python train.py --arch="wavenet" --model="CTC audio transcriber" --n_mels=64 --hop_length=160 --spec_augment=false --kernel_size=5 --init="kaiming_normal" --momentum=0.95 --nesterov=true --orthogonalizer="polar_express" --adamw_lr_other_params=0.0015 --warmup_steps=1090 --weight_decay=0.02
Rows from block 3, named by matrix and row number. Rows with one number belong to one channel. Each number is 50 + 10 x the weight over its row's rms, rounded and kept within 0 to 99. All counts start at 0.
# filt: filter width-5 conv, dilation 8 (model.blocks.3.filt.weight, 320x320x5), inputs 81-107, a 5 kernel for each
# gate: gate width-5 conv, dilation 8 (model.blocks.3.gate.weight, 320x320x5), inputs 81-107, a 5 kernel for each
filt.199:38 44 55 54 59 48 30 54 53 52 38 49 54 54 48 57 72 66 70 54 54 61 39 46 72 51 53 34 48 47 48 68 41 49 33 50 57 58 46 58 44 53 59 51 57 35 40 60 59 57 56 42 48 58 54 49 49 58 60 44 60 77 54 38 57 56 39 39 35 43 51 67 33 36 51 44 46 49 46 57 47 51 56 50 42 50 58 43 67 42 57 38 63 63 54 50 50 68 62 48 60 47 42 35 41 48 34 55 40 59 62 48 63 27 76 49 34 49 65 56 46 64 40 55 59 43 61 44 53 52 38 56 35 52 50
filt.200:38 51 44 66 23 74 67 39 45 42 59 44 41 67 53 48 54 44 51 58 33 54 33 63 61 45 48 40 55 46 54 45 54 71 55 53 55 51 41 62 46 54 52 50 70 51 61 27 36 24 44 57 40 54 31 33 37 58 55 45 44 54 46 57 29 43 53 44 37 48 44 57 46 41 40 40 54 40 38 50 29 46 30 46 43 55 41 44 58 54 44 61 66 35 58 49 51 55 48 58 56 49 41 54 51 44 44 64 42 65 50 34 66 39 55 43 36 49 57 52 40 46 29 63 53 58 64 37 49 41 50 66 56 35 39
filt.201:48 40 46 51 42 45 62 34 44 40 49 56 47 24 44 34 72 22 46 42 40 39 24 48 46 39 47 52 58 63 66 62 58 33 44 37 37 45 43 40 34 47 47 41 41 63 51 60 62 34 45 57 27 43 72 51 43 48 62 45 53 82 42 69 43 52 52 41 49 66 36 47 47 47 27 52 55 55 72 47 50 51 53 67 45 48 42 54 37 63 49 45 68 44 47 54 57 48 37 63 48 49 53 24 50 54 27 58 44 58 49 54 40 38 44 59 41 40 34 59 56 59 52 48 53 41 42 63 58 46 44 42 51 50 48
filt.202:38 45 47 49 62 48 53 54 71 41 53 52 61 56 46 35 51 73 48 33 34 42 46 48 63 48 69 38 45 44 44 60 54 58 39 58 40 53 59 48 63 64 15 37 53 62 38 59 53 42 22 42 39 40 49 45 45 43 44 42 42 54 53 49 53 27 25 40 62 52 59 27 60 72 49 52 22 49 39 64 39 35 74 38 35 63 64 52 47 56 36 44 51 55 49 43 56 65 60 36 46 40 35 47 40 53 40 73 50 40 51 51 50 64 40 36 46 47 47 57 43 62 57 38 34 28 34 61 64 52 29 29 41 49 53
filt.203:53 42 56 44 40 43 50 38 59 51 72 43 32 50 55 34 53 62 49 50 50 42 50 70 49 65 45 66 57 52 46 30 40 57 57 36 62 65 43 51 56 48 58 50 46 65 51 71 36 60 51 34 43 79 37 53 52 54 47 59 40 58 46 51 45 50 67 55 47 60 58 53 55 60 61 60 52 75 54 34 38 57 31 49 51 65 50 46 52 49 62 61 57 56 40 45 42 53 44 39 53 48 43 53 57 38 50 59 53 49 33 49 46 50 47 45 62 46 58 36 38 44 68 49 43 57 46 80 41 53 56 67 38 47 41
filt.204:46 64 47 54 54 58 56 68 38 47 48 36 54 39 32 56 67 40 33 40 49 48 39 51 49 36 49 54 50 46 62 55 38 47 57 45 56 52 46 76 49 43 46 51 44 62 77 47 68 32 49 36 55 44 35 41 37 54 50 56 53 35 38 49 55 48 36 42 63 52 46 40 65 41 61 43 57 44 70 63 52 74 60 53 63 40 27 65 40 50 47 47 50 51 38 57 54 48 40 49 57 46 46 45 37 42 52 57 69 67 77 47 38 44 46 54 51 41 39 45 45 49 20 47 45 43 59 36 50 48 61 45 44 44 62
filt.205:53 52 73 32 52 43 59 49 53 29 62 57 48 45 44 60 61 31 53 59 43 45 53 73 30 53 42 46 41 52 59 55 53 60 63 40 55 57 45 50 49 39 32 63 42 40 39 71 48 49 49 65 58 56 60 44 48 57 52 45 39 51 66 42 39 50 58 47 55 53 52 52 62 28 44 45 53 52 61 58 37 47 66 58 42 41 50 50 34 18 50 40 46 60 47 43 54 49 56 34 38 50 74 70 53 57 58 67 56 43 63 48 34 38 55 53 54 24 43 41 48 60 48 43 53 40 53 61 63 53 60 43 68 51 49
filt.206:52 45 50 45 56 26 50 71 53 35 49 49 51 51 57 47 58 57 44 48 54 46 68 72 60 50 55 43 46 54 47 63 59 51 52 54 55 68 50 69 45 46 64 40 66 51 43 36 31 37 49 62 62 42 42 48 54 55 66 55 34 47 38 31 44 38 52 48 65 30 65 52 25 47 56 66 42 66 48 41 39 52 46 49 62 41 42 46 68 39 53 53 58 52 52 44 48 48 65 51 51 36 46 65 39 52 51 50 73 52 62 58 36 56 68 56 42 60 62 67 39 41 73 68 53 49 52 59 63 50 56 42 53 68 52
filt.207:41 60 31 54 42 54 44 67 59 53 46 57 49 51 61 49 50 54 51 56 57 64 54 62 54 46 61 62 44 45 52 46 40 44 47 58 37 58 43 54 37 42 46 51 64 68 50 25 69 56 38 48 67 75 42 54 46 66 47 40 49 47 50 36 39 65 42 59 84 53 49 57 70 37 61 45 50 54 27 62 43 52 38 65 47 48 63 41 59 52 65 38 48 43 19 36 45 67 46 53 56 49 59 47 53 46 49 31 34 34 37 58 59 56 59 39 52 57 53 57 59 58 43 57 53 38 48 45 74 60 43 48 38 58 44
filt.208:47 49 30 57 46 52 52 45 54 68 43 55 61 38 46 54 51 41 49 50 63 38 41 53 55 48 48 47 62 49 41 39 41 50 52 60 60 48 44 42 46 36 41 49 30 45 52 32 63 78 57 52 59 38 75 49 48 59 44 60 43 62 27 53 42 55 59 44 45 73 48 39 72 46 40 35 57 59 47 51 35 45 45 60 50 66 46 58 44 48 52 63 63 42 34 48 57 57 48 61 60 51 61 30 35 52 26 68 79 42 51 55 76 54 33 55 40 45 35 45 65 62 56 44 42 43 54 59 43 52 56 40 42 50 46
filt.209:42 37 46 53 46 50 44 58 43 38 44 44 31 51 57 47 36 56 38 52 54 50 57 46 45 41 49 39 58 50 36 46 55 50 53 59 54 46 41 45 44 60 48 37 42 49 53 40 57 45 58 55 42 70 47 48 52 52 46 50 41 65 61 34 52 53 53 37 47 64 50 45 40 55 45 61 52 65 36 43 56 33 62 55 50 52 66 58 67 34 60 63 34 60 58 51 58 49 52 50 59 74 49 43 41 55 37 44 42 65 59 82 42 38 36 58 56 48 33 44 27 51 51 55 69 45 47 41 39 47 62 58 55 59 55
filt.210:58 63 47 51 49 49 52 37 53 43 55 47 56 38 68 58 48 54 63 60 59 39 49 43 37 56 48 36 38 55 32 44 66 50 56 54 60 58 70 47 50 42 36 61 46 45 46 54 63 38 31 51 62 44 41 57 56 43 41 49 54 45 48 49 48 42 49 52 53 55 61 59 72 37 30 40 40 61 62 47 59 64 35 46 42 42 30 50 46 62 47 50 45 60 24 47 42 72 42 45 35 52 46 63 68 46 60 47 56 69 31 46 63 83 44 55 43 52 46 57 44 41 73 46 53 39 40 61 65 55 62 58 52 13 59
filt.211:60 51 43 51 75 67 57 56 46 62 51 55 54 63 61 45 51 54 22 63 49 41 36 40 49 55 54 34 41 57 35 25 45 63 41 43 52 34 38 66 50 41 67 57 47 33 61 64 53 38 57 56 42 39 50 60 54 59 30 52 59 64 52 52 40 70 42 56 72 65 54 51 44 82 51 47 53 54 59 42 58 45 43 61 59 49 40 49 62 49 59 71 39 48 57 54 41 29 35 38 45 45 77 41 34 52 36 63 47 61 40 44 54 50 25 70 52 43 47 69 48 41 49 48 43 38 46 30 34 43 47 61 75 61 63
filt.212:56 60 35 57 63 54 67 48 47 68 50 48 58 35 44 43 48 50 46 30 38 28 54 35 66 57 54 54 54 56 34 51 47 47 51 54 76 53 43 38 52 52 40 54 42 80 48 54 33 36 42 39 67 38 63 61 52 45 55 42 42 36 39 43 38 48 65 40 28 68 51 39 52 49 50 38 49 49 56 40 48 63 42 42 39 53 56 52 41 55 42 53 52 55 41 42 58 67 53 48 72 58 37 54 49 61 43 52 51 58 70 27 52 45 55 43 47 45 54 59 61 48 46 63 51 61 59 42 45 33 52 49 44 65 46
filt.213:54 48 56 43 53 52 53 53 47 45 70 51 48 56 46 43 76 74 43 35 41 38 61 41 52 65 39 43 33 52 53 40 38 56 52 51 64 73 60 52 46 30 40 61 62 36 42 40 64 56 57 49 49 45 42 54 43 49 47 46 39 35 47 38 42 56 50 37 51 33 41 63 40 51 50 52 59 66 50 68 37 25 46 46 43 48 50 44 34 58 47 56 65 42 50 63 66 57 33 44 42 44 51 30 40 61 45 44 41 54 64 39 61 42 57 68 49 68 46 62 49 40 57 61 31 36 49 42 40 51 54 52 72 41 59
filt.214:39 52 47 42 37 51 44 46 41 63 29 26 50 56 63 46 70 48 67 58 44 44 35 55 44 46 49 44 59 48 29 44 59 41 49 59 50 58 78 46 37 45 37 54 51 57 39 43 59 57 59 29 55 42 52 44 55 49 56 69 52 58 34 46 60 60 40 60 55 41 44 41 53 38 43 57 56 36 66 52 39 39 43 57 45 36 68 56 50 71 63 41 35 64 50 49 57 40 35 43 58 40 46 73 60 49 39 47 45 57 49 50 68 77 53 39 54 55 53 45 22 44 54 61 39 36 51 54 47 32 61 51 47 54 65
filt.215:57 39 58 59 50 69 55 68 26 35 46 46 34 54 32 37 38 64 49 61 46 64 25 49 58 42 35 35 66 45 54 53 43 57 37 46 50 25 52 45 55 37 36 61 38 33 53 66 63 56 68 57 61 66 50 47 46 45 51 71 37 33 44 53 64 46 61 56 56 62 56 44 37 40 34 56 39 42 57 59 34 65 55 44 45 41 24 60 44 35 53 58 28 34 58 58 57 59 46 54 40 56 59 57 56 47 39 59 45 66 56 43 22 56 48 54 37 32 54 46 58 58 55 49 68 46 65 33 45 48 63 36 52 31 55
filt.216:47 34 63 34 64 55 70 35 63 49 41 57 59 52 50 32 63 50 61 46 50 50 44 54 57 63 45 54 41 44 65 61 57 73 62 57 33 41 58 52 51 55 36 47 62 52 48 52 56 44 41 76 51 36 56 53 40 43 54 49 50 37 49 41 59 38 27 48 44 48 56 46 47 32 60 52 35 57 51 50 56 55 69 45 36 47 50 24 52 40 65 49 39 50 58 41 65 41 55 49 32 43 35 55 55 58 67 33 56 65 55 51 23 40 46 68 54 58 44 48 49 55 47 37 58 54 63 51 38 33 58 46 60 53 50
filt.217:44 42 57 56 41 48 36 46 47 15 45 48 58 44 69 57 63 63 44 26 59 41 44 62 59 65 50 70 49 51 52 53 44 46 53 69 46 42 52 52 32 49 68 46 58 64 53 64 63 51 46 36 36 67 63 43 41 56 46 45 60 43 50 43 50 54 43 58 44 42 45 30 41 40 75 51 35 48 60 49 44 45 59 46 54 42 50 59 41 68 55 49 59 52 57 49 49 39 44 59 65 46 45 57 35 52 60 43 53 55 71 38 48 73 51 51 49 46 60 45 41 61 38 58 62 49 40 49 62 51 38 46 45 57 44
filt.218:57 57 53 29 49 64 52 54 44 49 44 49 38 39 42 51 54 52 51 41 52 31 57 58 63 46 47 50 44 55 50 59 62 28 31 55 40 53 65 60 45 47 38 45 53 46 54 24 69 63 55 53 35 44 61 56 60 47 61 66 61 48 55 52 50 38 60 47 47 55 37 39 39 48 36 53 55 46 66 39 31 46 49 51 63 64 42 36 43 71 54 46 47 57 68 65 49 50 52 54 52 36 48 68 57 62 53 60 40 40 55 61 36 70 60 59 34 48 24 52 44 45 72 33 58 51 52 55 37 46 68 39 44 47 49
filt.219:34 48 50 42 54 59 37 54 61 55 45 53 41 36 48 67 37 57 55 59 56 53 35 58 52 64 68 45 56 55 43 68 57 45 42 71 27 59 45 73 48 66 68 44 62 31 59 43 57 55 58 57 44 40 60 50 58 57 62 38 60 17 53 52 72 54 49 41 60 39 48 37 77 54 48 66 55 56 57 39 53 41 63 55 58 40 64 63 48 39 37 47 41 57 66 58 47 39 49 64 46 68 62 49 42 49 72 62 51 45 34 40 38 49 55 61 63 48 28 43 31 57 31 39 38 59 58 42 50 79 60 63 59 66 38
filt.220:50 49 48 56 69 55 62 55 26 56 50 36 39 66 52 57 62 54 48 43 47 40 55 62 52 45 59 49 44 46 58 54 32 55 49 54 53 65 50 54 54 47 65 67 47 47 53 57 59 61 41 35 61 27 28 45 47 35 57 44 46 40 46 45 35 57 51 27 69 49 41 33 40 47 45 34 40 49 45 53 48 37 35 58 33 52 73 51 51 41 36 45 55 45 52 44 52 56 37 45 55 66 47 45 56 43 51 50 55 50 66 56 50 46 56 75 62 46 59 44 52 58 50 42 42 52 57 58 51 52 39 55 45 52 41
filt.221:33 38 37 43 61 48 37 41 51 41 40 53 53 48 71 49 72 57 47 64 62 56 40 38 60 51 37 69 60 49 42 65 52 62 62 71 58 44 38 51 47 56 43 56 46 67 40 40 47 56 42 42 42 43 52 35 32 52 45 33 70 63 50 52 39 58 55 37 27 57 44 30 45 38 47 46 64 42 42 49 53 55 41 56 54 40 31 47 74 46 52 59 48 42 36 51 52 43 39 42 51 56 33 60 50 52 61 46 55 47 60 65 42 39 54 58 61 47 47 43 49 57 66 62 54 70 55 48 48 61 56 41 47 47 42
filt.222:49 63 34 33 55 55 49 37 71 44 52 56 59 51 45 64 39 54 49 45 39 47 55 39 63 58 48 54 46 51 45 61 42 43 48 69 67 53 43 53 40 48 44 36 49 68 50 49 41 48 61 53 65 51 53 57 63 52 54 48 43 52 40 35 47 62 52 58 52 28 47 49 50 64 30 32 38 63 66 55 58 36 53 58 49 42 43 48 44 55 48 44 40 65 45 60 45 53 44 59 45 41 47 58 64 53 55 55 48 43 74 61 58 52 29 45 51 63 50 33 57 58 55 45 51 42 35 45 53 61 44 48 64 54 57
filt.223:50 47 64 86 54 43 46 57 64 29 49 45 56 47 54 72 51 51 55 52 56 59 56 45 46 39 48 49 38 50 45 55 45 47 54 59 54 64 52 51 50 49 37 63 34 36 50 79 49 42 50 46 46 27 51 47 50 48 42 43 38 33 50 58 63 42 63 52 38 44 54 45 47 60 74 33 55 45 44 41 40 46 56 43 59 48 44 63 40 45 43 40 55 31 48 52 60 36 70 44 50 54 28 31 37 40 46 50 79 40 44 58 30 37 42 66 47 42 54 53 64 44 39 43 65 71 54 77 44 48 52 66 49 57 51
filt.224:54 49 48 58 54 67 40 42 47 49 50 61 39 52 43 71 49 63 29 66 63 61 77 39 57 37 59 53 55 53 65 40 43 25 61 51 55 55 33 55 47 35 47 38 56 46 54 44 50 60 50 65 63 53 45 47 54 53 54 52 46 50 46 47 60 28 65 49 48 54 67 41 44 56 41 57 55 62 53 50 51 42 58 44 60 40 38 48 57 50 46 60 36 55 49 69 47 47 43 51 33 44 40 43 75 44 52 49 45 63 56 54 64 62 72 54 58 57 45 68 55 64 48 50 50 49 47 58 46 49 54 45 58 46 49
gate.199:53 53 66 60 55 44 53 51 37 45 38 52 52 30 73 60 67 61 43 54 47 37 47 63 66 48 58 30 59 47 49 48 30 43 43 43 57 46 47 58 50 62 41 51 59 42 53 51 47 52 55 45 43 28 52 39 33 58 61 52 44 52 41 48 34 51 39 62 47 51 55 52 31 62 44 48 71 50 55 68 51 58 44 61 60 47 50 37 49 52 60 40 48 50 43 49 41 58 52 40 56 47 50 32 61 29 51 51 60 51 52 61 52 43 56 52 50 51 34 57 51 49 46 40 62 51 41 28 63 48 41 65 53 66 61
gate.200:58 63 57 42 37 44 53 57 71 51 63 54 63 54 36 42 36 46 42 54 48 57 39 53 50 58 50 50 51 54 53 46 44 35 62 43 47 57 59 51 42 46 62 47 34 51 48 32 46 42 56 44 53 51 57 44 54 57 57 42 41 51 66 52 49 50 50 61 49 59 60 51 50 56 56 57 57 53 43 67 44 26 57 54 63 55 43 40 44 46 57 69 72 53 63 45 42 48 55 52 49 59 57 64 52 36 58 50 52 41 46 49 57 25 51 47 57 51 55 53 62 45 40 46 50 42 35 67 54 54 39 66 41 32 46
gate.201:44 35 38 37 55 43 54 47 39 53 41 61 40 60 49 49 20 45 52 48 42 68 51 47 52 40 43 38 46 44 69 53 56 54 45 57 53 52 59 52 63 53 51 69 54 40 44 50 41 45 57 37 53 43 48 64 65 45 21 64 50 53 53 42 62 30 38 56 73 58 34 34 73 62 45 41 60 54 57 35 47 50 56 42 51 61 62 48 57 53 83 66 24 46 59 46 48 34 33 60 59 51 61 57 44 46 57 79 64 52 43 46 53 61 46 61 46 59 39 54 64 65 51 70 62 45 62 43 43 42 57 56 61 29 59
gate.202:35 49 75 44 65 42 35 54 55 38 58 44 46 41 62 77 61 68 53 60 31 62 66 56 50 52 44 43 41 53 55 51 40 64 36 43 69 67 44 55 58 58 44 42 59 37 55 58 55 63 27 42 69 51 38 55 39 36 49 42 35 47 54 54 56 47 55 48 46 57 56 33 57 64 53 49 40 39 43 35 31 46 60 39 32 57 35 58 42 51 50 57 59 50 58 49 44 31 47 37 55 66 31 35 66 44 59 63 52 45 63 56 40 46 72 41 40 55 67 48 46 57 51 43 45 41 49 48 36 61 60 48 41 59 64
gate.203:36 46 49 50 43 53 55 55 50 32 41 48 59 58 57 67 56 44 39 45 48 53 33 58 59 54 49 52 44 49 43 60 63 47 70 52 55 44 41 46 43 48 48 54 63 53 45 45 70 60 47 43 60 44 64 37 43 44 54 82 56 45 72 38 58 68 53 58 65 42 47 43 84 53 31 49 36 64 48 52 43 49 72 53 59 57 49 41 63 58 51 54 63 46 52 52 39 49 52 58 58 42 14 66 63 39 46 45 52 42 54 53 41 63 48 45 58 56 44 48 45 51 39 47 61 49 42 42 29 57 54 49 38 54 47
gate.204:41 70 38 57 38 29 63 56 31 57 71 46 51 39 45 33 48 45 58 57 44 38 56 49 48 48 56 53 46 58 60 47 40 39 45 32 26 29 50 51 57 49 56 52 61 48 44 37 64 59 52 50 42 41 16 51 42 66 42 41 61 46 57 23 56 60 39 39 60 44 54 62 49 71 48 38 38 59 55 75 44 61 37 60 64 55 45 29 42 44 57 50 54 60 60 48 50 48 51 44 61 44 63 32 55 53 68 34 40 37 51 45 29 35 44 52 64 58 35 30 70 50 45 38 39 43 44 35 40 57 50 44 51 37 53
gate.205:55 46 55 41 46 54 54 49 43 59 58 45 67 61 42 52 48 51 57 65 58 56 77 53 67 45 47 41 69 62 65 65 19 43 56 35 65 55 75 47 52 52 62 47 52 63 49 66 41 56 46 44 61 57 54 51 58 48 45 50 57 54 22 49 57 66 47 37 65 76 53 54 45 56 46 42 50 71 56 47 47 51 33 50 54 38 58 40 43 46 55 34 62 40 38 60 54 53 41 48 57 58 64 40 52 60 51 53 54 52 34 39 49 35 36 40 54 46 42 73 46 46 51 47 46 63 36 51 65 41 38 45 57 36 49
gate.206:56 48 63 38 45 58 39 45 35 55 39 37 43 68 51 43 48 64 46 47 32 58 67 52 54 43 54 62 58 35 35 42 54 57 39 46 64 57 42 56 42 42 41 50 50 60 72 33 37 73 66 36 50 57 53 61 48 71 49 54 43 55 49 41 31 64 41 60 71 39 60 62 31 44 46 34 69 53 56 40 51 54 66 46 50 34 48 47 47 38 68 57 47 41 58 63 57 50 37 55 47 50 52 51 58 52 38 76 54 34 43 59 34 42 32 68 48 61 57 40 46 46 52 50 36 60 47 48 64 62 63 52 51 46 24
gate.207:49 57 42 46 45 46 46 52 36 43 51 50 45 51 41 49 37 52 51 55 50 35 58 46 47 34 40 46 62 64 46 62 55 39 46 47 38 58 35 46 56 51 52 55 55 45 54 46 36 41 40 38 52 53 25 51 57 39 36 53 48 67 18 56 55 53 44 52 38 50 51 53 63 50 44 49 31 65 60 46 43 22 55 50 46 48 35 56 58 35 57 59 50 46 51 59 41 42 65 38 55 46 20 45 59 45 65 61 39 34 33 65 54 59 42 53 61 48 25 48 43 40 53 53 34 40 42 53 53 22 29 45 50 47 44
gate.208:45 61 62 44 51 49 60 51 41 54 51 49 72 40 37 63 57 44 39 47 38 57 53 37 46 49 55 52 61 66 51 47 59 67 53 61 67 50 34 42 59 51 68 49 40 38 48 61 51 38 51 53 37 47 42 58 58 50 65 54 47 61 87 41 65 47 44 41 46 70 49 38 49 49 36 33 43 39 47 57 41 44 77 26 37 59 60 33 58 47 60 61 61 64 58 60 65 49 34 46 49 37 36 81 39 47 37 54 45 39 37 58 54 45 58 41 59 30 40 43 49 65 47 55 52 59 47 36 60 42 54 38 31 63 64
gate.209:59 46 50 56 51 59 57 47 37 39 60 52 30 55 68 48 49 71 54 46 49 51 60 64 56 49 51 39 45 41 52 58 33 36 65 58 44 50 50 57 43 57 39 42 56 54 40 58 64 28 60 37 59 77 65 55 47 64 54 37 43 55 62 35 56 41 52 56 49 53 52 58 49 51 77 47 58 71 50 50 42 59 54 64 56 37 72 56 53 44 53 54 64 44 47 47 35 47 43 54 31 48 46 24 42 48 60 42 34 60 55 42 51 62 42 44 76 50 47 64 66 48 41 59 48 44 50 62 41 47 62 51 49 35 50
gate.210:45 54 41 37 53 48 53 34 42 45 62 47 54 46 39 30 69 62 48 53 76 58 31 63 47 55 48 51 43 62 52 55 56 70 50 73 51 56 86 53 63 61 62 56 41 46 42 41 73 69 54 61 56 42 40 57 54 46 58 49 34 62 42 41 53 59 64 60 37 45 48 55 46 41 47 58 59 52 54 57 63 62 42 65 39 51 47 30 57 48 60 30 52 54 45 29 42 60 50 49 49 52 71 47 56 53 48 67 54 56 50 44 60 61 41 44 44 57 42 39 48 45 62 62 54 35 46 56 54 51 55 65 55 38 46
gate.211:39 56 52 49 32 46 39 35 56 68 49 68 69 39 49 63 66 43 52 68 46 64 52 32 56 47 39 58 63 53 61 48 34 57 61 46 57 80 37 48 58 36 34 42 40 35 55 51 71 63 41 62 52 55 56 54 60 60 61 60 53 70 43 32 59 51 63 53 44 59 39 34 51 33 47 38 42 75 45 50 44 37 39 60 44 41 44 33 47 47 52 49 40 59 36 46 53 53 51 55 52 45 41 36 60 45 44 70 46 37 45 37 45 51 76 60 52 52 49 37 50 50 36 58 52 46 45 49 52 41 72 57 40 59 47
gate.212:41 43 42 55 35 45 30 47 47 54 24 70 53 44 54 61 36 30 64 41 63 43 45 36 37 59 35 60 46 59 64 60 41 29 37 44 51 41 42 33 57 25 62 63 58 38 57 46 38 61 46 33 44 47 61 59 53 52 47 46 27 50 44 45 53 36 43 34 57 50 71 36 59 46 57 57 48 50 55 36 50 71 51 62 54 37 59 53 51 33 57 45 45 46 57 44 59 43 36 49 35 55 51 51 57 57 66 49 55 55 38 30 50 54 54 53 33 58 46 36 49 41 53 64 59 50 34 51 44 48 56 58 52 34 42
gate.213:33 55 46 61 62 48 40 49 35 52 44 38 35 43 45 53 21 44 56 44 68 31 44 64 43 53 52 46 60 60 63 62 51 58 52 55 43 46 41 55 58 53 66 51 48 61 44 37 53 51 49 58 78 49 49 52 44 60 49 47 39 54 59 57 42 53 60 33 43 65 60 31 45 41 59 65 38 34 49 48 47 49 46 44 66 48 47 41 54 39 57 42 54 53 34 55 26 46 64 55 55 53 40 54 41 53 50 44 70 50 47 53 62 55 43 48 58 34 44 39 52 46 51 38 64 42 41 60 60 47 37 54 31 51 45
gate.214:55 54 46 41 39 50 45 31 50 62 41 46 54 49 34 44 54 57 45 55 58 61 29 71 51 64 57 53 54 41 43 59 28 63 58 58 61 50 53 67 63 42 33 66 60 60 51 44 52 41 21 47 53 67 36 59 55 62 37 35 65 50 47 38 63 34 55 60 58 38 63 60 46 47 40 53 52 64 62 54 50 53 40 55 52 58 44 49 62 60 54 61 44 41 56 59 42 60 47 51 67 59 65 48 68 45 46 45 56 50 48 46 56 58 66 38 59 45 49 48 59 51 46 52 54 56 52 53 60 56 42 45 54 37 38
gate.215:52 43 47 49 59 60 47 45 53 52 41 45 57 40 47 48 43 42 53 60 59 62 49 25 37 52 37 56 53 46 49 48 44 73 36 48 65 33 47 36 59 57 71 47 59 41 71 59 48 52 87 72 48 42 82 66 49 41 43 66 35 38 52 48 51 70 67 43 56 54 47 50 52 32 38 54 65 53 51 56 59 67 42 32 51 37 41 57 40 60 51 40 36 50 41 56 29 36 48 50 50 47 55 62 69 48 44 51 33 40 48 59 47 56 59 45 53 49 54 47 49 57 36 53 54 58 51 45 41 64 75 46 37 65 49
gate.216:43 50 42 61 49 47 58 55 51 61 58 58 35 42 32 36 47 34 34 73 50 44 48 40 34 56 52 44 56 56 62 30 29 45 54 53 50 52 49 37 53 47 52 48 43 51 74 40 59 37 59 43 64 67 43 50 64 55 47 46 41 56 34 48 49 66 48 55 48 35 41 61 44 67 38 48 48 34 47 47 57 43 55 47 43 41 57 52 63 46 48 52 64 59 56 49 36 46 51 52 52 45 54 46 57 48 43 58 52 31 62 70 54 54 51 48 34 38 54 64 63 46 53 46 44 44 61 48 56 54 46 41 49 57 67
gate.217:53 44 51 66 46 55 39 68 34 57 27 49 42 49 58 54 58 41 68 44 72 45 44 41 60 60 62 52 59 46 45 48 29 55 60 60 36 39 54 34 52 59 61 59 65 60 38 39 45 56 65 75 40 54 48 39 60 59 40 45 58 64 36 51 65 55 56 48 60 46 46 39 49 34 47 58 53 58 70 35 40 58 47 40 46 39 47 41 43 44 58 69 56 60 51 51 60 51 45 63 39 52 61 50 41 59 60 57 54 44 39 46 57 52 48 48 58 45 53 44 51 74 36 56 47 49 40 52 66 46 42 42 38 58 34
gate.218:53 41 44 70 43 50 46 51 46 58 44 36 56 70 60 37 45 58 44 41 41 27 22 32 58 47 44 55 47 42 50 59 46 60 48 49 50 44 60 52 51 48 39 60 50 36 50 54 45 61 40 25 46 30 55 43 62 44 49 48 78 53 54 52 31 55 52 50 44 83 57 43 49 51 37 51 52 51 44 54 55 50 44 30 61 55 41 43 56 52 60 42 57 69 69 40 44 67 36 36 67 77 68 50 37 41 37 66 58 38 36 57 51 59 62 47 53 36 60 66 57 55 45 59 57 49 51 64 61 45 58 57 59 63 60
gate.219:47 38 56 49 44 47 42 61 33 43 45 67 51 60 40 46 45 41 48 55 48 49 56 54 39 47 53 65 48 43 64 53 28 56 37 49 32 41 41 71 48 60 62 46 39 50 48 56 39 44 41 25 58 55 39 51 58 46 58 62 54 42 52 49 54 60 37 55 41 39 58 58 75 31 53 44 38 54 61 73 43 55 60 48 55 61 50 60 50 57 59 44 68 41 51 48 54 43 50 55 54 71 42 57 64 53 56 69 59 40 51 42 55 74 65 48 54 52 45 36 46 52 70 52 43 41 44 70 51 53 58 66 43 41 64
gate.220:54 41 48 42 59 65 50 40 45 47 51 40 39 56 51 35 67 58 37 67 53 49 42 54 65 43 50 47 31 58 43 73 35 57 55 44 58 63 45 44 56 47 41 54 56 40 25 93 51 51 31 42 64 46 66 56 50 40 58 47 44 70 55 46 54 55 61 41 57 35 60 53 31 40 47 47 60 54 44 52 65 38 38 46 53 34 43 19 50 50 35 56 68 68 47 33 49 55 51 64 31 50 60 49 53 49 53 56 51 58 42 51 52 28 37 61 35 44 48 62 67 41 41 62 46 50 46 23 56 59 69 42 27 52 46
gate.221:60 48 33 64 35 52 52 58 50 54 45 27 45 37 38 53 51 67 41 46 37 53 52 25 55 43 55 60 44 51 22 49 54 49 51 61 58 46 59 50 38 49 45 53 53 43 42 65 52 46 46 49 74 55 42 44 49 52 45 41 46 64 39 59 55 65 52 56 67 54 58 51 40 33 56 48 51 46 45 58 51 48 38 40 64 32 46 45 60 50 44 42 55 44 62 68 40 69 51 54 42 58 47 58 70 56 60 30 71 67 36 48 54 46 64 33 49 30 53 46 46 48 59 53 48 47 54 53 58 57 34 57 31 52 44
gate.222:44 46 37 33 57 43 52 65 58 54 53 54 56 60 41 57 52 41 34 38 56 47 64 55 58 60 57 53 37 43 55 43 54 59 65 55 39 42 39 54 53 42 51 63 69 59 40 58 43 47 64 35 37 43 64 40 47 38 59 57 55 58 58 36 27 50 56 75 48 57 46 60 57 43 60 54 39 64 37 52 41 42 61 22 48 43 39 54 52 29 24 51 50 65 52 43 55 47 44 47 42 49 65 66 56 37 60 54 52 58 73 46 56 43 47 65 55 47 57 48 63 41 51 45 38 64 45 44 34 42 68 52 39 43 43
gate.223:45 57 44 48 64 42 60 41 47 45 43 68 47 65 50 40 59 48 65 55 54 65 58 58 41 48 53 45 46 45 47 34 24 43 40 38 55 63 49 51 48 38 61 67 47 30 47 74 30 50 52 64 72 43 55 54 50 52 43 56 36 53 61 41 75 45 58 46 50 41 62 36 56 40 41 61 61 53 62 44 52 68 57 58 39 51 42 41 79 66 53 43 51 43 45 46 46 47 52 52 60 48 36 49 43 48 46 33 65 51 59 43 38 43 44 55 46 48 44 49 47 43 54 52 47 64 52 55 60 45 52 68 60 51 55
gate.224:47 54 45 60 55 48 43 67 51 36 46 63 68 69 43 58 67 48 49 53 60 46 44 43 53 73 54 38 39 59 68 49 46 63 67 60 48 64 37 42 66 39 47 67 28 65 47 40 67 51 56 24 59 57 51 41 38 55 51 55 43 67 43 49 37 55 57 24 64 65 45 44 59 51 53 70 51 49 40 67 58 69 29 46 54 38 42 51 66 45 50 35 63 39 47 52 47 61 32 35 47 43 53 67 57 50 63 48 50 64 63 44 55 51 59 54 50 52 45 58 46 47 61 67 50 61 36 42 42 25 24 68 72 32 41